A small contrastive audio-text model, trained from scratch.
Model: encoder arch tdnn, text encoder width 128, text encoder norm rmsnorm.
Training: adamw at rate 0.0017, 9100 steps, batches of 256.
Data: trained on read English sentences (LibriTTS-R), 15625 training examples, 149.1 epochs.
Rows from block 2 of the audio encoder, named by matrix and row number. Each number is 128 + 32 x the weight over its row's rms, rounded and kept within 0 to 255. All counts start at 0. Numbers have three digits each. After the name is the row's rms in percent of the matrix's.
# conv: width-3 conv, dilation 2 (encoder.blocks.2.conv.weight, 128x128x3), inputs 32-63, a 3 kernel for each
conv.0 101:119088084107120117148109091158129109110127142165087061192119082120100112160149099092164157154142079134134129165115066072124145149159111145113090136170161129092069160143106157073076131122110120116068182138106075140070123169169115126162134118107132073069084132151116124159171139080147171129
conv.1 117:116077086119097100147102050138131081101116140165102058132133115096109173196127080108111135168157090144115077135108071107127128117121116138148095144145098124077107162173115117124089169111072147145134147126087161133099129124100112103153159099078121129049116102143090129163132152073177163069
conv.2 088:135096106135098130138186148142162150092109095144181147127092133069048085153041071122153147114178171117157141147143120112118138101122094102102130180152121131107134125193143147181136139167173069129126078094113118127149135132122168128166121161159161146116084142115109092112148178149143138113
conv.3 089:106109126124124130071083129115108116141125143114098056180152127161115128155133111082103184135095141109107146137133104101106131128184136171122108196149104118125092137119162157127107115084105105094157192139117076128150129101143070100120119066084077084091139116137114115139109123161151145139
conv.4 086:119163178135139135172148125161162171046098093202216172096126133071124145141132134123109066144171116141132112124167160080121061149142157156153113164128099135128170147164138134188156206171180141157109101146147172100097101115069125107149158168172196146137074107109082094108173168131184112112
conv.5 094:097063116055095124072139134111082129137109105078065129167115089115067095137092097104137169083147166070157145111068132093141167128073107118117134171134140055053133113108147139090125066085147056153153143130064067168166134105130141130122063096124082100142118138123151114089093125175142139145
conv.6 107:100132167180133074134100121144119115075131116152119137112103144094087145131117134162096079120087100128076104134130138085140123096115127144093073178134105140117145130137124126138173155129105087050100117147119128045110143134110142126111145146128140105112147140111095133114111098121132084082
conv.7 100:149095151111136077115131152123116154146134155088116159119054149198111149093104165166088104150113132164140141141105147164106113128122102087097155100169073154148133137131129098119140130148107185056140110059152163096095138109082093077155110128171083144172163136098127143168148136123146127117
conv.8 103:149146122097095172090091178110108132124109081127135132169126053138125101144167115126137133089084139079092159142102146107148127142162190128114134130142129142139163092096142148121082131124167139119117108151123106087103155174134100067150088085135092106200135173122113096098108114110093136188
conv.9 098:116109121095112150064126159117094128144101090089109146152108064157087067104119100113129124105133142081115152115096124111163154105136158130120129130137132101097146097103141133109127107114174114158123135155103116156120157146127165078080101060145087104175144155098158103091094144145089161144
conv.10 107:104129104117089102131109130105137124031085079147189151138134099089093092150121090100153155124167152116113124109141104057098066106148138140118108110112120126131103126189178145154114124137143095163153088102100090109156072130103081141142105137130135138122040126125031118107167140137127139163
conv.11 090:121107121111113144132103113170083143120162109149071113165089070138085074149121125110181144161103091139136125161087110091167151140126080153072131139209214098093141177100089173049078132101140100126107188123066085120080129168179153114132148097156142078102101153153120128108161070089122140161
conv.12 090:124075081166094110137109098137095104085149109134072073171158090140099114161126108091158111137111128135098093173095064110141121130177174128103062097144170149044070131118126168129085132072125091122095152115099106113063099129137153100083146082096099086049095131130098141120119127097068123122
conv.13 096:112067064103072086095153146140115133133135135122113116126079064089041051139092089110157179093144159088167148123108117097144176114043110140110092192171183064065136136145129110092086101121152084130131151144086092166132156138157153108173105121112096124133117115125129122114126155140162170177
conv.14 105:116092081125108100166160128131150124105090132157165131164123119027044075149073046156156184149164164133139150122128110133137152103136111171114084165150129079078090143190161179155118137143136093143144098117094184216194149147157079138180130156107159136119113128129109116148158162142132142164
conv.15 104:129114119065098139046138142116103139129118117075126148127107055137074088119112117095122133076138120055147138132078136095144152121132152100116118135143156130097153095156138122099114060111168113141122133147068104123118149151136139096099049075143071125145127146106115102081092154130114167152
conv.16 094:106143095161110104102137160122132137076107140099152143114125132148153117101107144131122149094118168100112165114145157099129102082136141162110089115111143128175092088129178128137107119129133122114137063078167158071058081120099106163142094122119137129143107126145098120157132133136095133160
conv.17 098:089096137101136135140154111106133147145116118115141142082106161115130153090104152149144122167198121151182161119117140149125090127171217095137167187138134041060106168193143093114150125112130162250161154167174125156139159154140114089118100107135122163128146157117108106125142165130189183140
conv.18 110:123151134157143133135101109123133095091136092167106082154120064119108110127133120127108133135154100130122090140093101099163122142149091113124067170163094160114158153139123161106069138139100139118083123111115116182122136142107111170116143170103132103096137135119090127090112123116146118138
conv.19 084:120069063085070100062141150146112154148125103099097124139109063119056042140084077095141122098139131078143153106083101113135142134080137116109118152128163072025119134127125110098083103082168089148145151120087085152143138130133147080094125099112075102139090130109118120093114102164107151148
conv.20 115:076063157105153158125147132120130137090127172091114132077108152034088127084115145175125085148136121159139117121103128146080112104135177115156165203162050086090115119131122087115158150158122108130113090123172070129129200137075114116101104131158108150131165106109073107175138170133162149069
conv.21 085:114108152109155139120096165096106119139110135056088113076105135115135140099126136150105058117064120133074144104120141118089083170093112120133132141157059068149148089040127069103144087111110117086102137126122107112143146127079071124131062092126082111162176134095139142141110077121112127123
conv.22 100:161158088184118191119066189124110120110137077112129138083135077137140092140141108062155083120106152120077170133134116103153119043116181134117150138159123172147124089087135078152123133108151118138119109147170090103136118145076182108102155109118137086160119160100114143094080089120075086156
conv.23 092:112144145165081086109107129146128113066158164141145132120193109082121126136128143104085103110107120107102124130146121148173160038066156155110047164112102130097149124143159164165120121088120125062102112136116193039091122122143042104092150156134147099128153153146107159154089089127101079113
conv.24 090:137148111112130161081145158111113134130101090110111129143087093136108100167121079123091165087102151084123129123097124109121145150115135119126105178134140153124125115061160130113109099104142081100120148122094100161133161113123064092126070057130089110150152101135117076094099113117143130140
conv.25 107:113182123079108115109106128113143117062119107088137133098116120084208109132104069114137142089136155107100165101182123140115130117047129094101142082152165117212132089104146102140165105140129115140140154097093129099113086153156142181098085145139119156116129139141060126097127129142045125137
conv.26 110:110084177063124130105174136126133173139134154108121167122104126108074157089076164181149055124151112115150137122107160163091131127113168055121122151165078092072131119131128097144150115170148154119129155080127102159121167183097155109133093139169104135133166136071131122166110166139153152108
conv.27 098:123132106122140120129145099095126103020118118134140117129161159088118123115113122122165161122140154101079115129123092068104096092130090092138100138158124153135087116126148144132137109141092120120161078067153111151170092144100104154117101148140130123120076149136046144112116106162125121175
conv.28 094:126177141107146124106088118080141120138107179098121105101156137097203170082163128138075127103083096127123140068142122170049102119108158082165127134103093121153126111089083111138121118138085146100093112156159105098138140040136152148112081153093076107087159092113098116172105111133116103129
conv.29 106:147131138125125143128126062112127144145157059114132112116110093147165107100105139133126109115120091127101076118129119154121146107111154111140124089171199130117151123130103127137106113131114128154080112111141191091056109143148143110049144155140139145083111151141146142066093111086083101106
conv.30 093:093122168141138130152175083125130148071132100158179125075069179075079149082073178134105123119154095097172077133137148125142077106136121123109123101155123137152157139156089123163147139179129169111089123086153187094081094111133120104134121169158174155083096112085122124089113155101152129070
conv.31 089:136146119167113079113152157134146175092084134120171174091101178172126155135102156118130143135153171124141172135142166117109080117151133131079115117140118195159088118155176108128149139152168102148130072087178147109075082103056129127164131088179126133121098117123105105160157170160125151161
conv.32 109:120134107062095152072142152116099133115123161100113131167114108140110121154118098126112131072139164050141146148106117067127144140102156097085126146107140134105152098128151154116114079080166089140129136141101089155160139119123111127119038078143076135147126114121121128128090137136120148160
conv.33 109:043067122093131159148171110138133134115106167155122111133110121112116165110125114115128176183169072170202103142135115101104164173165090107142141136140162093098109176146081130144093154164123132096084195102082090150147106136144154113182132131144132142125087120143154107160148162094171147107
conv.34 092:113132048102123161148104077133140118101148116162113115125090076082121083107121102057117154138131117116145116146130103101153140140187073130099148060140211121125083138118129160074076132166094140124133155090069074143096104146167100169122136144123164100112057119170081160119164123100117107144
conv.35 123:119107126073160157074111089137090124113164130112113133099089118142130120096090149108095125089081102034116117110087149087133126138137119109126144077116143119110146121103105111105113090110148134096100124142112127113070072117141138099138109092148095096124084153162124146111100069099105082119
conv.36 100:097103118121066149153136129109099113106117110082099133124121102096106103110144142147136137153175153128125138110100123080126158130159174152139144191129112082089145118151138096126130112127145090128165092159114159153159158110109160104066090051111117116170125134123095112074150163145199163133
conv.37 094:102167105151168119127100103094132134085111121071153159069120134126170100097144122103138172116138142130119136087165117121141091119143155157142157097129131115177090104146165060120140101124127143131150105124150131098092090109123090190120078165152159164143109124149044123140114101118105127141
conv.38 093:105143153130129117138173100128163142059068065164240143069115157061087135116120147098089118138175114122154111121152136075066093133171149116144133141136106125134122141194120103172142165180151132149086095158164127097093078102104140116153109174150174176094031099100078099094137175115164141098
conv.39 095:142161134162081106103070168142141154111111143138131175131138135136096115116140144103068093084075167064069170133157163169161127116129151154088103062073110125165148095095183149143144129112151075080141117149145133085124063108103131140110150117143107104148141126137109100137099090138010080125
conv.40 104:106195108167147138057084109089120102113160136104146123113178118131182089136134111084093156068071127076087129128122087101080127100147146126122131121088118168155115076074127118146125085132108104108139106104113027089132101082123060228099120145117117122116118091130098176137026090124071067140
conv.41 107:124168169150108110162136153125139141169125104147154158158187078196171141109128143123109093139117130140122149136142146135142121147126159177129094050057130124153175152157154168202105138115154157152144094160122152045102039106098093085115127146141189150160133133106182124098110109126127106146
conv.42 078:139129157145140143131133156144175146121113131167171174156166105168158158176193112143070074134121155140116147122151129120134094127182232196171089136110139113131155148163164113154144155131152133130126127174101198078100068110100122101156136145117146176149140120086134147119145133139156150162
conv.43 081:132086124085179152081151160115123112172111094106111107153099102180076118094107056109093105104106131102161166123107110098161173125114151094128109137157068105108147121069108137110126100141132114107117156091080071108129145129122098082140138118137090145158153133113178151130084109152114153114
conv.44 102:102133099111140136130122196138137187125121110085142190115151103111119099095174137152148118115100196143091192102131142146145117105122157159186143118131129095148114093109215109121124106121179088145189098138133184126121139163143125053100110103162097158217154151095115126106146141174106158195
conv.45 098:136169180156071120080065144155115162117079105150141142135140129132109131149185148056049084104074151089065153146149172164145097141136169164097133088107132158179157116076156148132136131109159076082142152173138077055106071111101124154134165115135110084129134113106109076076117121142065097142
conv.46 101:161136084102168166133136114136127106071104109170134137094158107103155116147159153105084143154132092144131098152138109110061104191185165116192146117082129187137123149121093114147130157161117166124070127137124092100093080091123113153106167147106143143138092088136046122123137134120155104092
conv.47 117:111090113118133182154148128114147094019116178176128045142168123095114153121149114082122135127141135126145115162145091031134128134179128116165095141143086151113113123130112165140089164158099101080119118150111089114163085146106068138144132159110135118101045125147050121184123150130142118146
conv.48 107:161097098132114123104132166148089148108110138132104129202129099227124129167139097074115130104123166112125170179114108069128130114167157140108093099105078198114089095100140172140116131099164065127137139137119043119123108092073110050144144065142070127146077127131103117150104138168068123138
conv.49 110:114130157125096157160170136131128126094137083101118154114148145101158158127140119110134118163138130151136124101147160132113091143156150135129123077110189102103164107107102110135159127096139132117099188137054107102108098116175134139148129093113121171157146117118098143092150142127122121151
conv.50 093:101158141104164103130126111103157109141111147127170150060130132122148135087145146117128109127099045113132099111141126108103170177127133053180133101103079117162117134111063094163141134163101154110047094124144120041046122085112119104089079198128142153124131114160149133138146130107137079057
conv.51 109:058101154116137172135111169092105116131129117093057134060115152069149154089125128166132083153123129147111139079122164148110087103098138082103137171146104035123198154134128088115166104076122123116073123154144072096118165139085103146118115092108114103132185154134102115107123115122148124095
conv.52 104:139151165152101117123083131152129141127092124129125158118142159135135160122188117098078088147110121137096123123148159148141081145156147169093127111130153127174138148127140122124171149099154144119141144163100107009087101170141142102164169077133143126145161152094124095118149124115126115111
conv.53 117:163142163090105119092120095113169120104103162112148118109105155084109169097146144163105064101116099088117096104124138120085135065080139072142160164122038130135123110130102126111142117158095161177163089119166149135105159108089171062089127162127084096094147102116092096165122138123134118070
conv.54 094:136156117057205060096120124105148099169089136072125129131133137148165057112135109156089139109113140117079131113138103115056141180083150070158098147143087074191121109076143123146138085162094125103140148108128061124115167092149103197095082151134088161105173078143146131136121088141091144106
conv.55 106:055104124097099111144119126089100132065151132106124169118133117105138105079105150120149142143145143092090129123115123033117128043073116119109132138126136078081104130145143127143166057099122100158149095140137114149138105102127116156021084139164131129130093137151078164107118132160148135130
conv.56 110:032113141085085111088117115101129163096150119110131156088124106019095105064109128087158147110156139073120124120118135040152150055056141120133143170126148091074154122147150097123155088115147095187121131148114107186121131125152106185065109148151120142136077138141073148098121158156127134124
conv.57 098:131084050078064090106132147150130120134104130131122112159108059089080036185133092129130161116139144098149161122089098148119145148088130126102093158145156083052056129143157121083052111110147093116145188123108124132145160122145129066113091098083107125126119098111118121126155143152163156179
conv.58 103:117142133171125126139109092092090080140142113111117059129197132161176161104076088108140133133126100150118096114117122129102123095131124148101100087100090132125149119143112145179125110095062178145140120097106130093130072110099090110068129117085155149077126136123123142121081094101137071106
conv.59 114:137135120134152187071125166118115147137115107109137135123107111168135117113147090074115139068109152053116152149113120100158147112133158131121138133122133154142134087088148142121131102103168100139123114142108076141144147118135113099151097089154085136159127141120139099111110136137075106141
conv.60 092:093088131097122150114136200118126149111104066108143183095108088141103087112134142090159101120133136119137178117117148136130127124133160130125143113161110105133160109144134098122140132140186119111105114146122118108130133177121100083065112086155104130189133160110136119056128141130129163136
conv.61 103:141147127185179147163130136118139088118125133132151093076172129109152164130119094109109165110134144123132102130139100127112087177163108132147129167103145165153106137146129109163129153158053094097075085118126125072128133127124059193125151191107188152131134121122101130148109084092119099137
conv.62 096:144062125140173153092127151099096098155110094084075082129107141168107119084103134155126084119103112102120140121088113117113132156127116130150150164156054073099170128099067138113124100107095104124118106137156072104163178129071141082135119104120092124143161149091146094110094088119136115080
conv.63 101:135156149152109128126101145103099140117111107066110151154151176168152151107136134088068107124107132121124148118160158149126143155136149103065122111112187141174164115139153135141165081092140126109120178168116075090102102101171151159148072082139063128129147127151113097091125123126113101143
conv.64 093:105187014121186144148119116117139075135119138157149121070132059067149035093129048098088150127129081131121122121150096178115167151150120104156138113077192117178066150130122118132110126160074144139067103082118131140073126097148068167077163179084160115117146109196115126141131106099099116160
conv.65 109:063108157110185187140197120134128128114128143143096103070083132086145164076106140155140149146167080159174114111089129120096130136137118065131149170146150116131132162156117102111108133155092124095088121132148096114116165158175118143143121139142141154137148168174083113140131139084171142087
conv.66 108:124129157180119128097080107144101115108159122165099103113097135101111168157140138122137114116095158131085138143068116091146090081140131157137095172148122151094150113087170075069147158103111115131158136128141102120137100137125131127145162102096120091116092149112098150131081104170185131142
conv.67 104:181116109139094117108124173155093142073148134170114111113154103136146163173135125047094100099084159108121147164096095102143112038165184135115060138101112213078110108101143166157115149106144038071126105136131046051113092093115092096137190087128132106117091118128085150125068108172081101125
conv.68 094:120084130100145132135132150117112110139124122078080117094090168133120152090129153166120061145099117172125125107110142158138071161133137087147141146158071079129139137078120064087136107127118142077110125112139127115136154134097130099167087097117097138157194142069130144137129109136155152117
conv.69 100:091158081084197167117152112098167094132120137112156117050115074093162068108134102080099166132143077123152120121141103145089140136122113053159141085093188106191098140124090096137100094199086168119091135122101121112063088105163076190086099199115139171144099089152105117149097122122127123176
conv.70 077:102096128089121099056112127113106119151127066087111126157096061141075093130123099099141126103129131083140135135115144104184202126118153128115106117134129082093156118122111173117127089096157124184128104124104108172127126144137168099093078081098101137121114180131149081078084131146114137121
conv.71 097:143180115141131128089062109083136084096088190121112080122175120101146138111198085074085152087062109122092122126144096132072130144157147107129133136125063142140102101067120125125130102136076103071137133169108070097156108095109100186073098134091055056071124095116088112173109092111100120114
conv.72 113:123149125167142155134085121125063125113130125110073128163111137167122126124115156106093124151051136120102118139095113123160098153167089163080151111100154126148096150065135164093112123082139119099153163124145123122095098104106124112154142051158136068140142145137107110140147093118123105166
conv.73 084:145166170128093107062039076108124135139123149113104118114147164110158209120178157111107096062048094082055104106163182159135112114093117099102121126111141139160167106073096113135164095104099102114099155174103083132101131111153139130117116106121061085072147113141119129131069091102080054055
conv.74 086:137155156116108133137115138149147132077091078149163122128117146104108162149173130077097080141144138148127116120151144108170078119148157139115087115151140116161154140155191141134179164119138107119117120169098180055102079115076131138154134114113132131112109129050105110073157150138132122129
conv.75 097:126097084076114185148096114152117095131123121155109088100085072104095124116094075077133107158152065143123119141100104120185171152121095091134185046116171142122115163123081117066073150139122148140074136076067113146118103139120155142108171146092133073153083117137125116163145132093127157136
conv.76 110:103170090143137147085109126067139118078102102105169154077132096098143075078128131086129162073092129081092126113167137112112112064106136080108171078129135128185103100124125129149107085140117111115132081131150096097111082115128082153078088169147127123132103120172051109099050093138073097128
conv.77 102:101108142096131133097067113091118114127110135074076121083120155067148153102150137171099073109086118112065127073124136142085093139089082079103121159137068069131153127093108090115148075086106131139115132136125065105145166116097104104126080096117079103104191128108109111123116106125125088066
conv.78 101:073042130087125172137149165108120142117156122098097140054131121035066110068125106091149113126136137137148155076115120096147137093112157148170160153166098037062141118110135057097151108122138056100135151164131086160167143136120107148108121092124111132180111128106129158126116129158158163158
conv.79 083:126110162112119148116167124136151153100085110147177169079106152058097166136121174152092099142153102147170117141144121133081092126171204126167160186101115114098135156174117091136146163175165165189089113144156124139091175113127125059146091165146160173118140094100090091096146155130176160101
conv.80 083:140084140098162126115155119099118122166084138076107125102064133166098156106083110142125113102116133121136119097109121115142123183114114124169115150160055092129117113076115098084132118124123114094143150087114103145134151118118108107159115114142084157153160117120171072157120097124126146141
conv.81 106:117100070113094071161123083144128078126115122159126056130106069094094096139147081142148166164152092123149099139115094112144185135139063136101068173177206106111091171165116122106071129151069138118100151116087113145098169144154137124172149147076154102067122122141109105129161139066172160125
conv.82 108:113086120097108155062161151105108147133110108110125125130122090092077087143119075087134166047156124065167131138104122109126147137127095097102157174131105117066132093134100121115124108128162050117120195129085023144176159136123104168160086116181061138134138121121142123113082140105108164114
conv.83 087:156160193169120121121117138155152126064098100180169146135143104118120139147156131119080045152125134125111139138127141115136083122163205163118104143124088141113165153167159138158113157136167157144141110169135119061100096120098111111115172129130167120123104138090083115098146140141172134154
conv.84 109:138158123092122167125139119110182114043105135142181107105132132067117150109144146070137145109133086101162118143152125057100144124110150059156144116128102158150121121127061131145104132192103151110093092143161118094110084121107088143101101205114136130108047105158034093117106118113135113133
conv.85 093:103141128147171112147146155130157166099055091115197210109108131115169109139157151155132109148158142140130135115151137143096022136174215175172141127117102104164112103139169082133145156161183157155121122109157149119034136116121134141133106147163139184133129089107104098111181159121160143133
conv.86 093:161133159117106124086116143107141150136104112126123138131135112090128164158200144096070088074122150100136147137156144144090116092116110130132114117108123122126135083115149119105168136129130092113128172186139094119117130095131105092101167132125063099087139104141113076100073139188061098116
conv.87 087:111096138105116158129219127119177160092102106147195153082087151048078145135126148128118118135171088119190113133137131118095098156194174106139174148124102115116121131186095116167136156231179155136081116127150142143100122119150138097170092170152146184115084114094098099128148205120172141095
conv.88 102:107104143118158105162156147108156176126149160100140170174172140122140115116130124178171123155162152137119148120140146155159132108116145184174117133163163061067087094156180159160185096122159163196141135129128201213096135156175100121130078145144135164152119151119124144154162166164153165166
conv.89 098:104149151102112067130104130141155130120082121136167153121160179128139155094181178163095053147132118129106147126172156173096078129098149114140107157102169089170143137150130115166142139128160197156121157207187136106060168113124133034063115129135139143127173125107122082107174156134173128119
conv.90 111:118175146167123078145064155140100129139079148136115150110126124131126112078110148126057088104041137087064156115138171156148090135109133175094101140078135118195129124070146138141134132106156161033104115138165127067090154121119109132153153103145141095142181118118130076130101048114097060131
conv.91 098:110131147124127086108108135119143130111108121129112133114168135085169129143168105120077112065120116085095098075157130122098104110085162137124091142083160068136151091152137087153187125106134091088042162150088051071076146089172139119093139128114113137094171120153118098121105146132086112059
conv.92 102:133145158165114162097052087142122110092124123176140097128135130113114149147197143089078100103049066120079069147130088104120109144191159155152146153124057163145124108085067125105119160146119132032070124154137084000126103108065127117135156111124119097092104129127095120152119100123138082050
conv.93 105:156134173136131077149124103159146141117137139130166134079100174109135178129139163168105036154113121147117110144136142135140097109143143121145107111158066149140121129130147116138158157141127187152115104125158217110034131096072113043124134138129143136102112125110147143151170142111168117094
conv.94 087:157169122187084100137115189187139199108072119149179203157130127180134107157166163131134103157115201136110173154130157144106097132177135203085123105113125186150091134143215135116135163145181135146161118140165145067079098119109115112148134096158139126176147132105130087120182175176127160166
conv.95 092:097107121102153121174233146107171157112104123137176142105117110033058111126077079160161137150192143125180131124140131095114113123155142118149109173159112096105128139220167147174148144194153111166123080113102138170168146130095125114179106169160170189126107133101103114128158194147168126118
conv.96 095:125093160121195124112150140122126143132118130108125127075097165135102167101132140146135071160118128160140143108141133142144113159136131093203138119168036083138094140090141095107142115140105114090134092074122108121141160130090114063171137146137098175160128125112133114159143118120147167114
conv.97 092:101112139113119102144197116108178140067090100143204157075117146097085143109119143116107125112188091128184111119144116074067084098177171103136131152119092115108133126220105117179120132211171154118082107137128136104131114088115149093162094170139138159107061085124059116129141193103177146092
conv.98 101:145141108103182088118094149151106127127106134098131157127116140121160131118122120166145060135075148124060144125145116143144074148093111155127115113172092118199097088090183104126148126121146133109096114058094167104043154158111087101165132133158122144129176172098119101150152102125077117109
conv.99 106:118185111131038123128059147107144126041108087128177157138154070140143067161174109083146161144106155131078138124164127095123124084132166137056108118102174133159120117126158135139105119107138114136177135126086118071153085139149095174134119122120130085152113146123055114076137119132111100164
conv.100 099:149176151183128125118088110133119124173141163129120134140134154157167181089114157125072113072083089075085122140124139106139118109101083172115132074094092170151129111109119148135138119103113133132073048072147172136085103076119089123100145149157148115112126115163175156179096066070039055062
conv.101 098:132171100114202118113115109115127117139116134072136150083121119118169105128129090116119145095081149111117136099149110111102115129090136129168111111160131108217110068073167074136140098158115141113124138090114111159098126140140104196146066159154127156126123122127125122132110082131084116155
conv.102 109:127120117133091159093093129125106121172136144140105091150099151136115149149098084123139158119108121095116127144114121096150103184133071145075167181098123133110100168137110166098132120093121106124108160092131108142117155098147103149166141111113113090132147122154165130161130073106135130140
conv.103 095:107118120141161116167196103104165145040109129133175156053134174082120119097113149115105139144169108142175096123163145081080123154192172121154131150148094118139121134166115102176155146198120128132086107118142147112105100123140131121161086181147183170100072103112071098150146170128180120100
conv.104 108:147111128157150114129149131157121135107156118120118154090048190164102174126110179095138130146115108132150119164111159119150077151170089118125173108148167173121117145109099103103134144150111156069133133056172148076120096142125127099200136115139129145152109127120112125151148118115156124126
conv.105 103:126059151119147195079125142114084097138125108092076079136108134157111186097111146128143099096135092093165148103076138120120117113131115129149174148129143081066180107142050136092115087098113137126062097150147115125136110111109153091103108114088101091147126152161159117081093121091141143111
conv.106 092:106144123098217113137146128106163126121083165117145154092136129136155099115126159151057149134141056137151086122141128122022104159139149060187122177103115124165121132118062100164126120207119166078048121123146118074071161056166145150123094189137149158127163070140097104150110133095149119100
conv.107 102:129086101141079131127124098122130119118101159182130070174131125125071138178127105124133147141156115143120089153098095105134095120201119138098108151090115169084104135164137162147094124128110118140076150113080110139145106138160079105186161112134145096078094126135088114185132163100161167123
conv.108 084:098060088101077119093147139138085106132094116092109103135085091088042065144104063126117165106136154073139151084083107129118175147067104126092123189131159068046133109152138100100097082086140082123143132141095143166165148107140134098111064091078099130147117124131125097089134140162169171143
conv.109 113:125145112110113106117133130098181102047111104106155118109140114098128128110137131088132132094158142109147146112152113109139122000076155108115103062139127103146147110161131127117125099153140150152146103126117145087123079136111110148094126160096130131127091129119046131091122143150095153159
conv.110 091:110097117090145171067143182103126174132124127112139150097100119125104121125114105118152090091145134072154178133109120137168103093143168115142162134134123121126131049110145112110128092154182137121112141144123106114130156171139140087175104128146096141188136147055155104125109145128085169174
conv.111 099:139142135134126112051030121117138114123107189125097095093154136077176183114183087109084136085055101114090157108153112132085135099152153128158131156116072142138104082071111100103152112096082120088136142155101049091157156089127130154104135111086055068114143109116101125175080096156110098114
conv.112 096:106157083106195131092123125075113090153087132083126134075129129155133062093109137097101168112131141135164141128138108190123097126118155072140130096096154127208106121122158089128123086148133132105136156127137129116098111110149106201111099159140115141120122073115136101116091093125112149172
conv.113 109:122111116151122146121109129159067164137160103137072137122054144129114117131089148080114120146087136114127127167081158114190105155110069143101151122075158134099119155073122162059127141072140113141142151096111094154094124105129135122140166074168136110143111130116127167121143073132086132160
conv.114 101:129153097123157126114182107110173108121056135109202127076138148135140123095122154117110163114166068118182108134159129154041133145174133068147140113132136121171114123144074106167109119206117180124073106117163156060063140109145132159118078192145142167123110067134097101131118160099131130123
conv.115 104:127142126191112116157106123178086135079167114137064136119173080147200104158125146105133119152101152151107103156099114106149129072155127197097123173102153181089107152081139151111090154080128109090105141145124118134053138092126083172131191098163190057140133115152085163126127122147111120132
conv.116 105:097105034099101089163141077135141070143122123145128066127116056100117043121144093130131145134150084142150096141119082127111150145139059115131066153175212106123062170163098140115064144163082146102095148130076138124102150160142121141172157152088158098077119113143127113144152127058159144142
conv.117 099:137152150159077123074055157129141166087076126119136172154163135108132139141194127104124094084100161064074159130152162132146113112100126142097140064089124131175129091098174136152157128102149080157157110157103122124151063115104149143120141092149087101169124130114072093132098132169026117159
conv.118 093:147158175194127133137115135196141156088105113175162175108113158131115150158146142119073064155131135158116136163108144122155052128177148194123133121150098167133121140145158136135161171116139129128144098136157170065080073126071136100152159133169156142144099149088121096119155166176156125133
conv.119 109:130166108138115106126064136088120113077086092125155137130131097126146053147135089107142166143086147125060117103142108133072121072101153114091097135158104153200114137111140137134134106129127129054161127075088113086180080140096088158111106147103105078105110142115053091083100077138117063154
conv.120 100:124125166143122104168126091145089120154135131140124144062065195146102171099098184125101108155099045162109059146133135089145113172149109126137150104128030166144136145114063113137166150128103149083109104118166133094099105081065122046159121121147175133135080131111161115136163115088171063013
conv.121 094:129112125116150131085122102124109136122163124087079118144137168166130150141124164093121121107091131089131110123130150115145097158191124117109147057132158126125113111092116124126121100114152102105125204129081111114108051137134157089142082092135081102090093137115135169148110092124076122167
conv.122 095:148168174143130138154120139161120159114105126154161164101130172150133147108171187103047060161094103150118120149138161135129076172139124145164156079126104149160133157079095133139146168129150164092117133177167142059078070106071117049152142150164149123150104125073137104119162136136150118098
conv.123 110:075147141113081102120095116108103118064120125089128163131151118134138118090140152108157124139148139102099130131124129047125114055077129142072121121120146101161145135133147120130129089096130115143135115135132102142140097139138124162049090143148146119141076158137067152115109099135131132135
conv.124 097:085066106119117184163158159122115123125148086098108148110118121077059100132146155127156104158141150169147130104101139130110127135146165148139172180152061074071138134111142073111132137131133105123142151120133103118143174152094089087072105074145132142184127138094106153087145160142191187131
conv.125 101:153059092062118123067142160144127151146107128134133153100071090151051125114119116103138111092117152079137162136102139129145149129078099084162140096132161135049108102123156107111139114116149071148158127104119066112145098146124203067140141104106080161175098134127165106138096178172067153169
conv.126 096:142139151089121100105088102118148140157135164137138139108141149105144159088175171151104126052087128086092154110147169206119073143132143100141134141121151113137127097106124140144142124127120098128105093155159098115106141117139107105110132138105094097103157135131136125143080112160092081087
conv.127 130:084130097146140142104125133138117127055156150134107118098148116092142137092141112027151118091114158125143126135124121002160122083148131130137118114133105126121089123092147148136145125143117057104130113141105006126137107129111111139096131121161142092131053130142069143150110108164083115142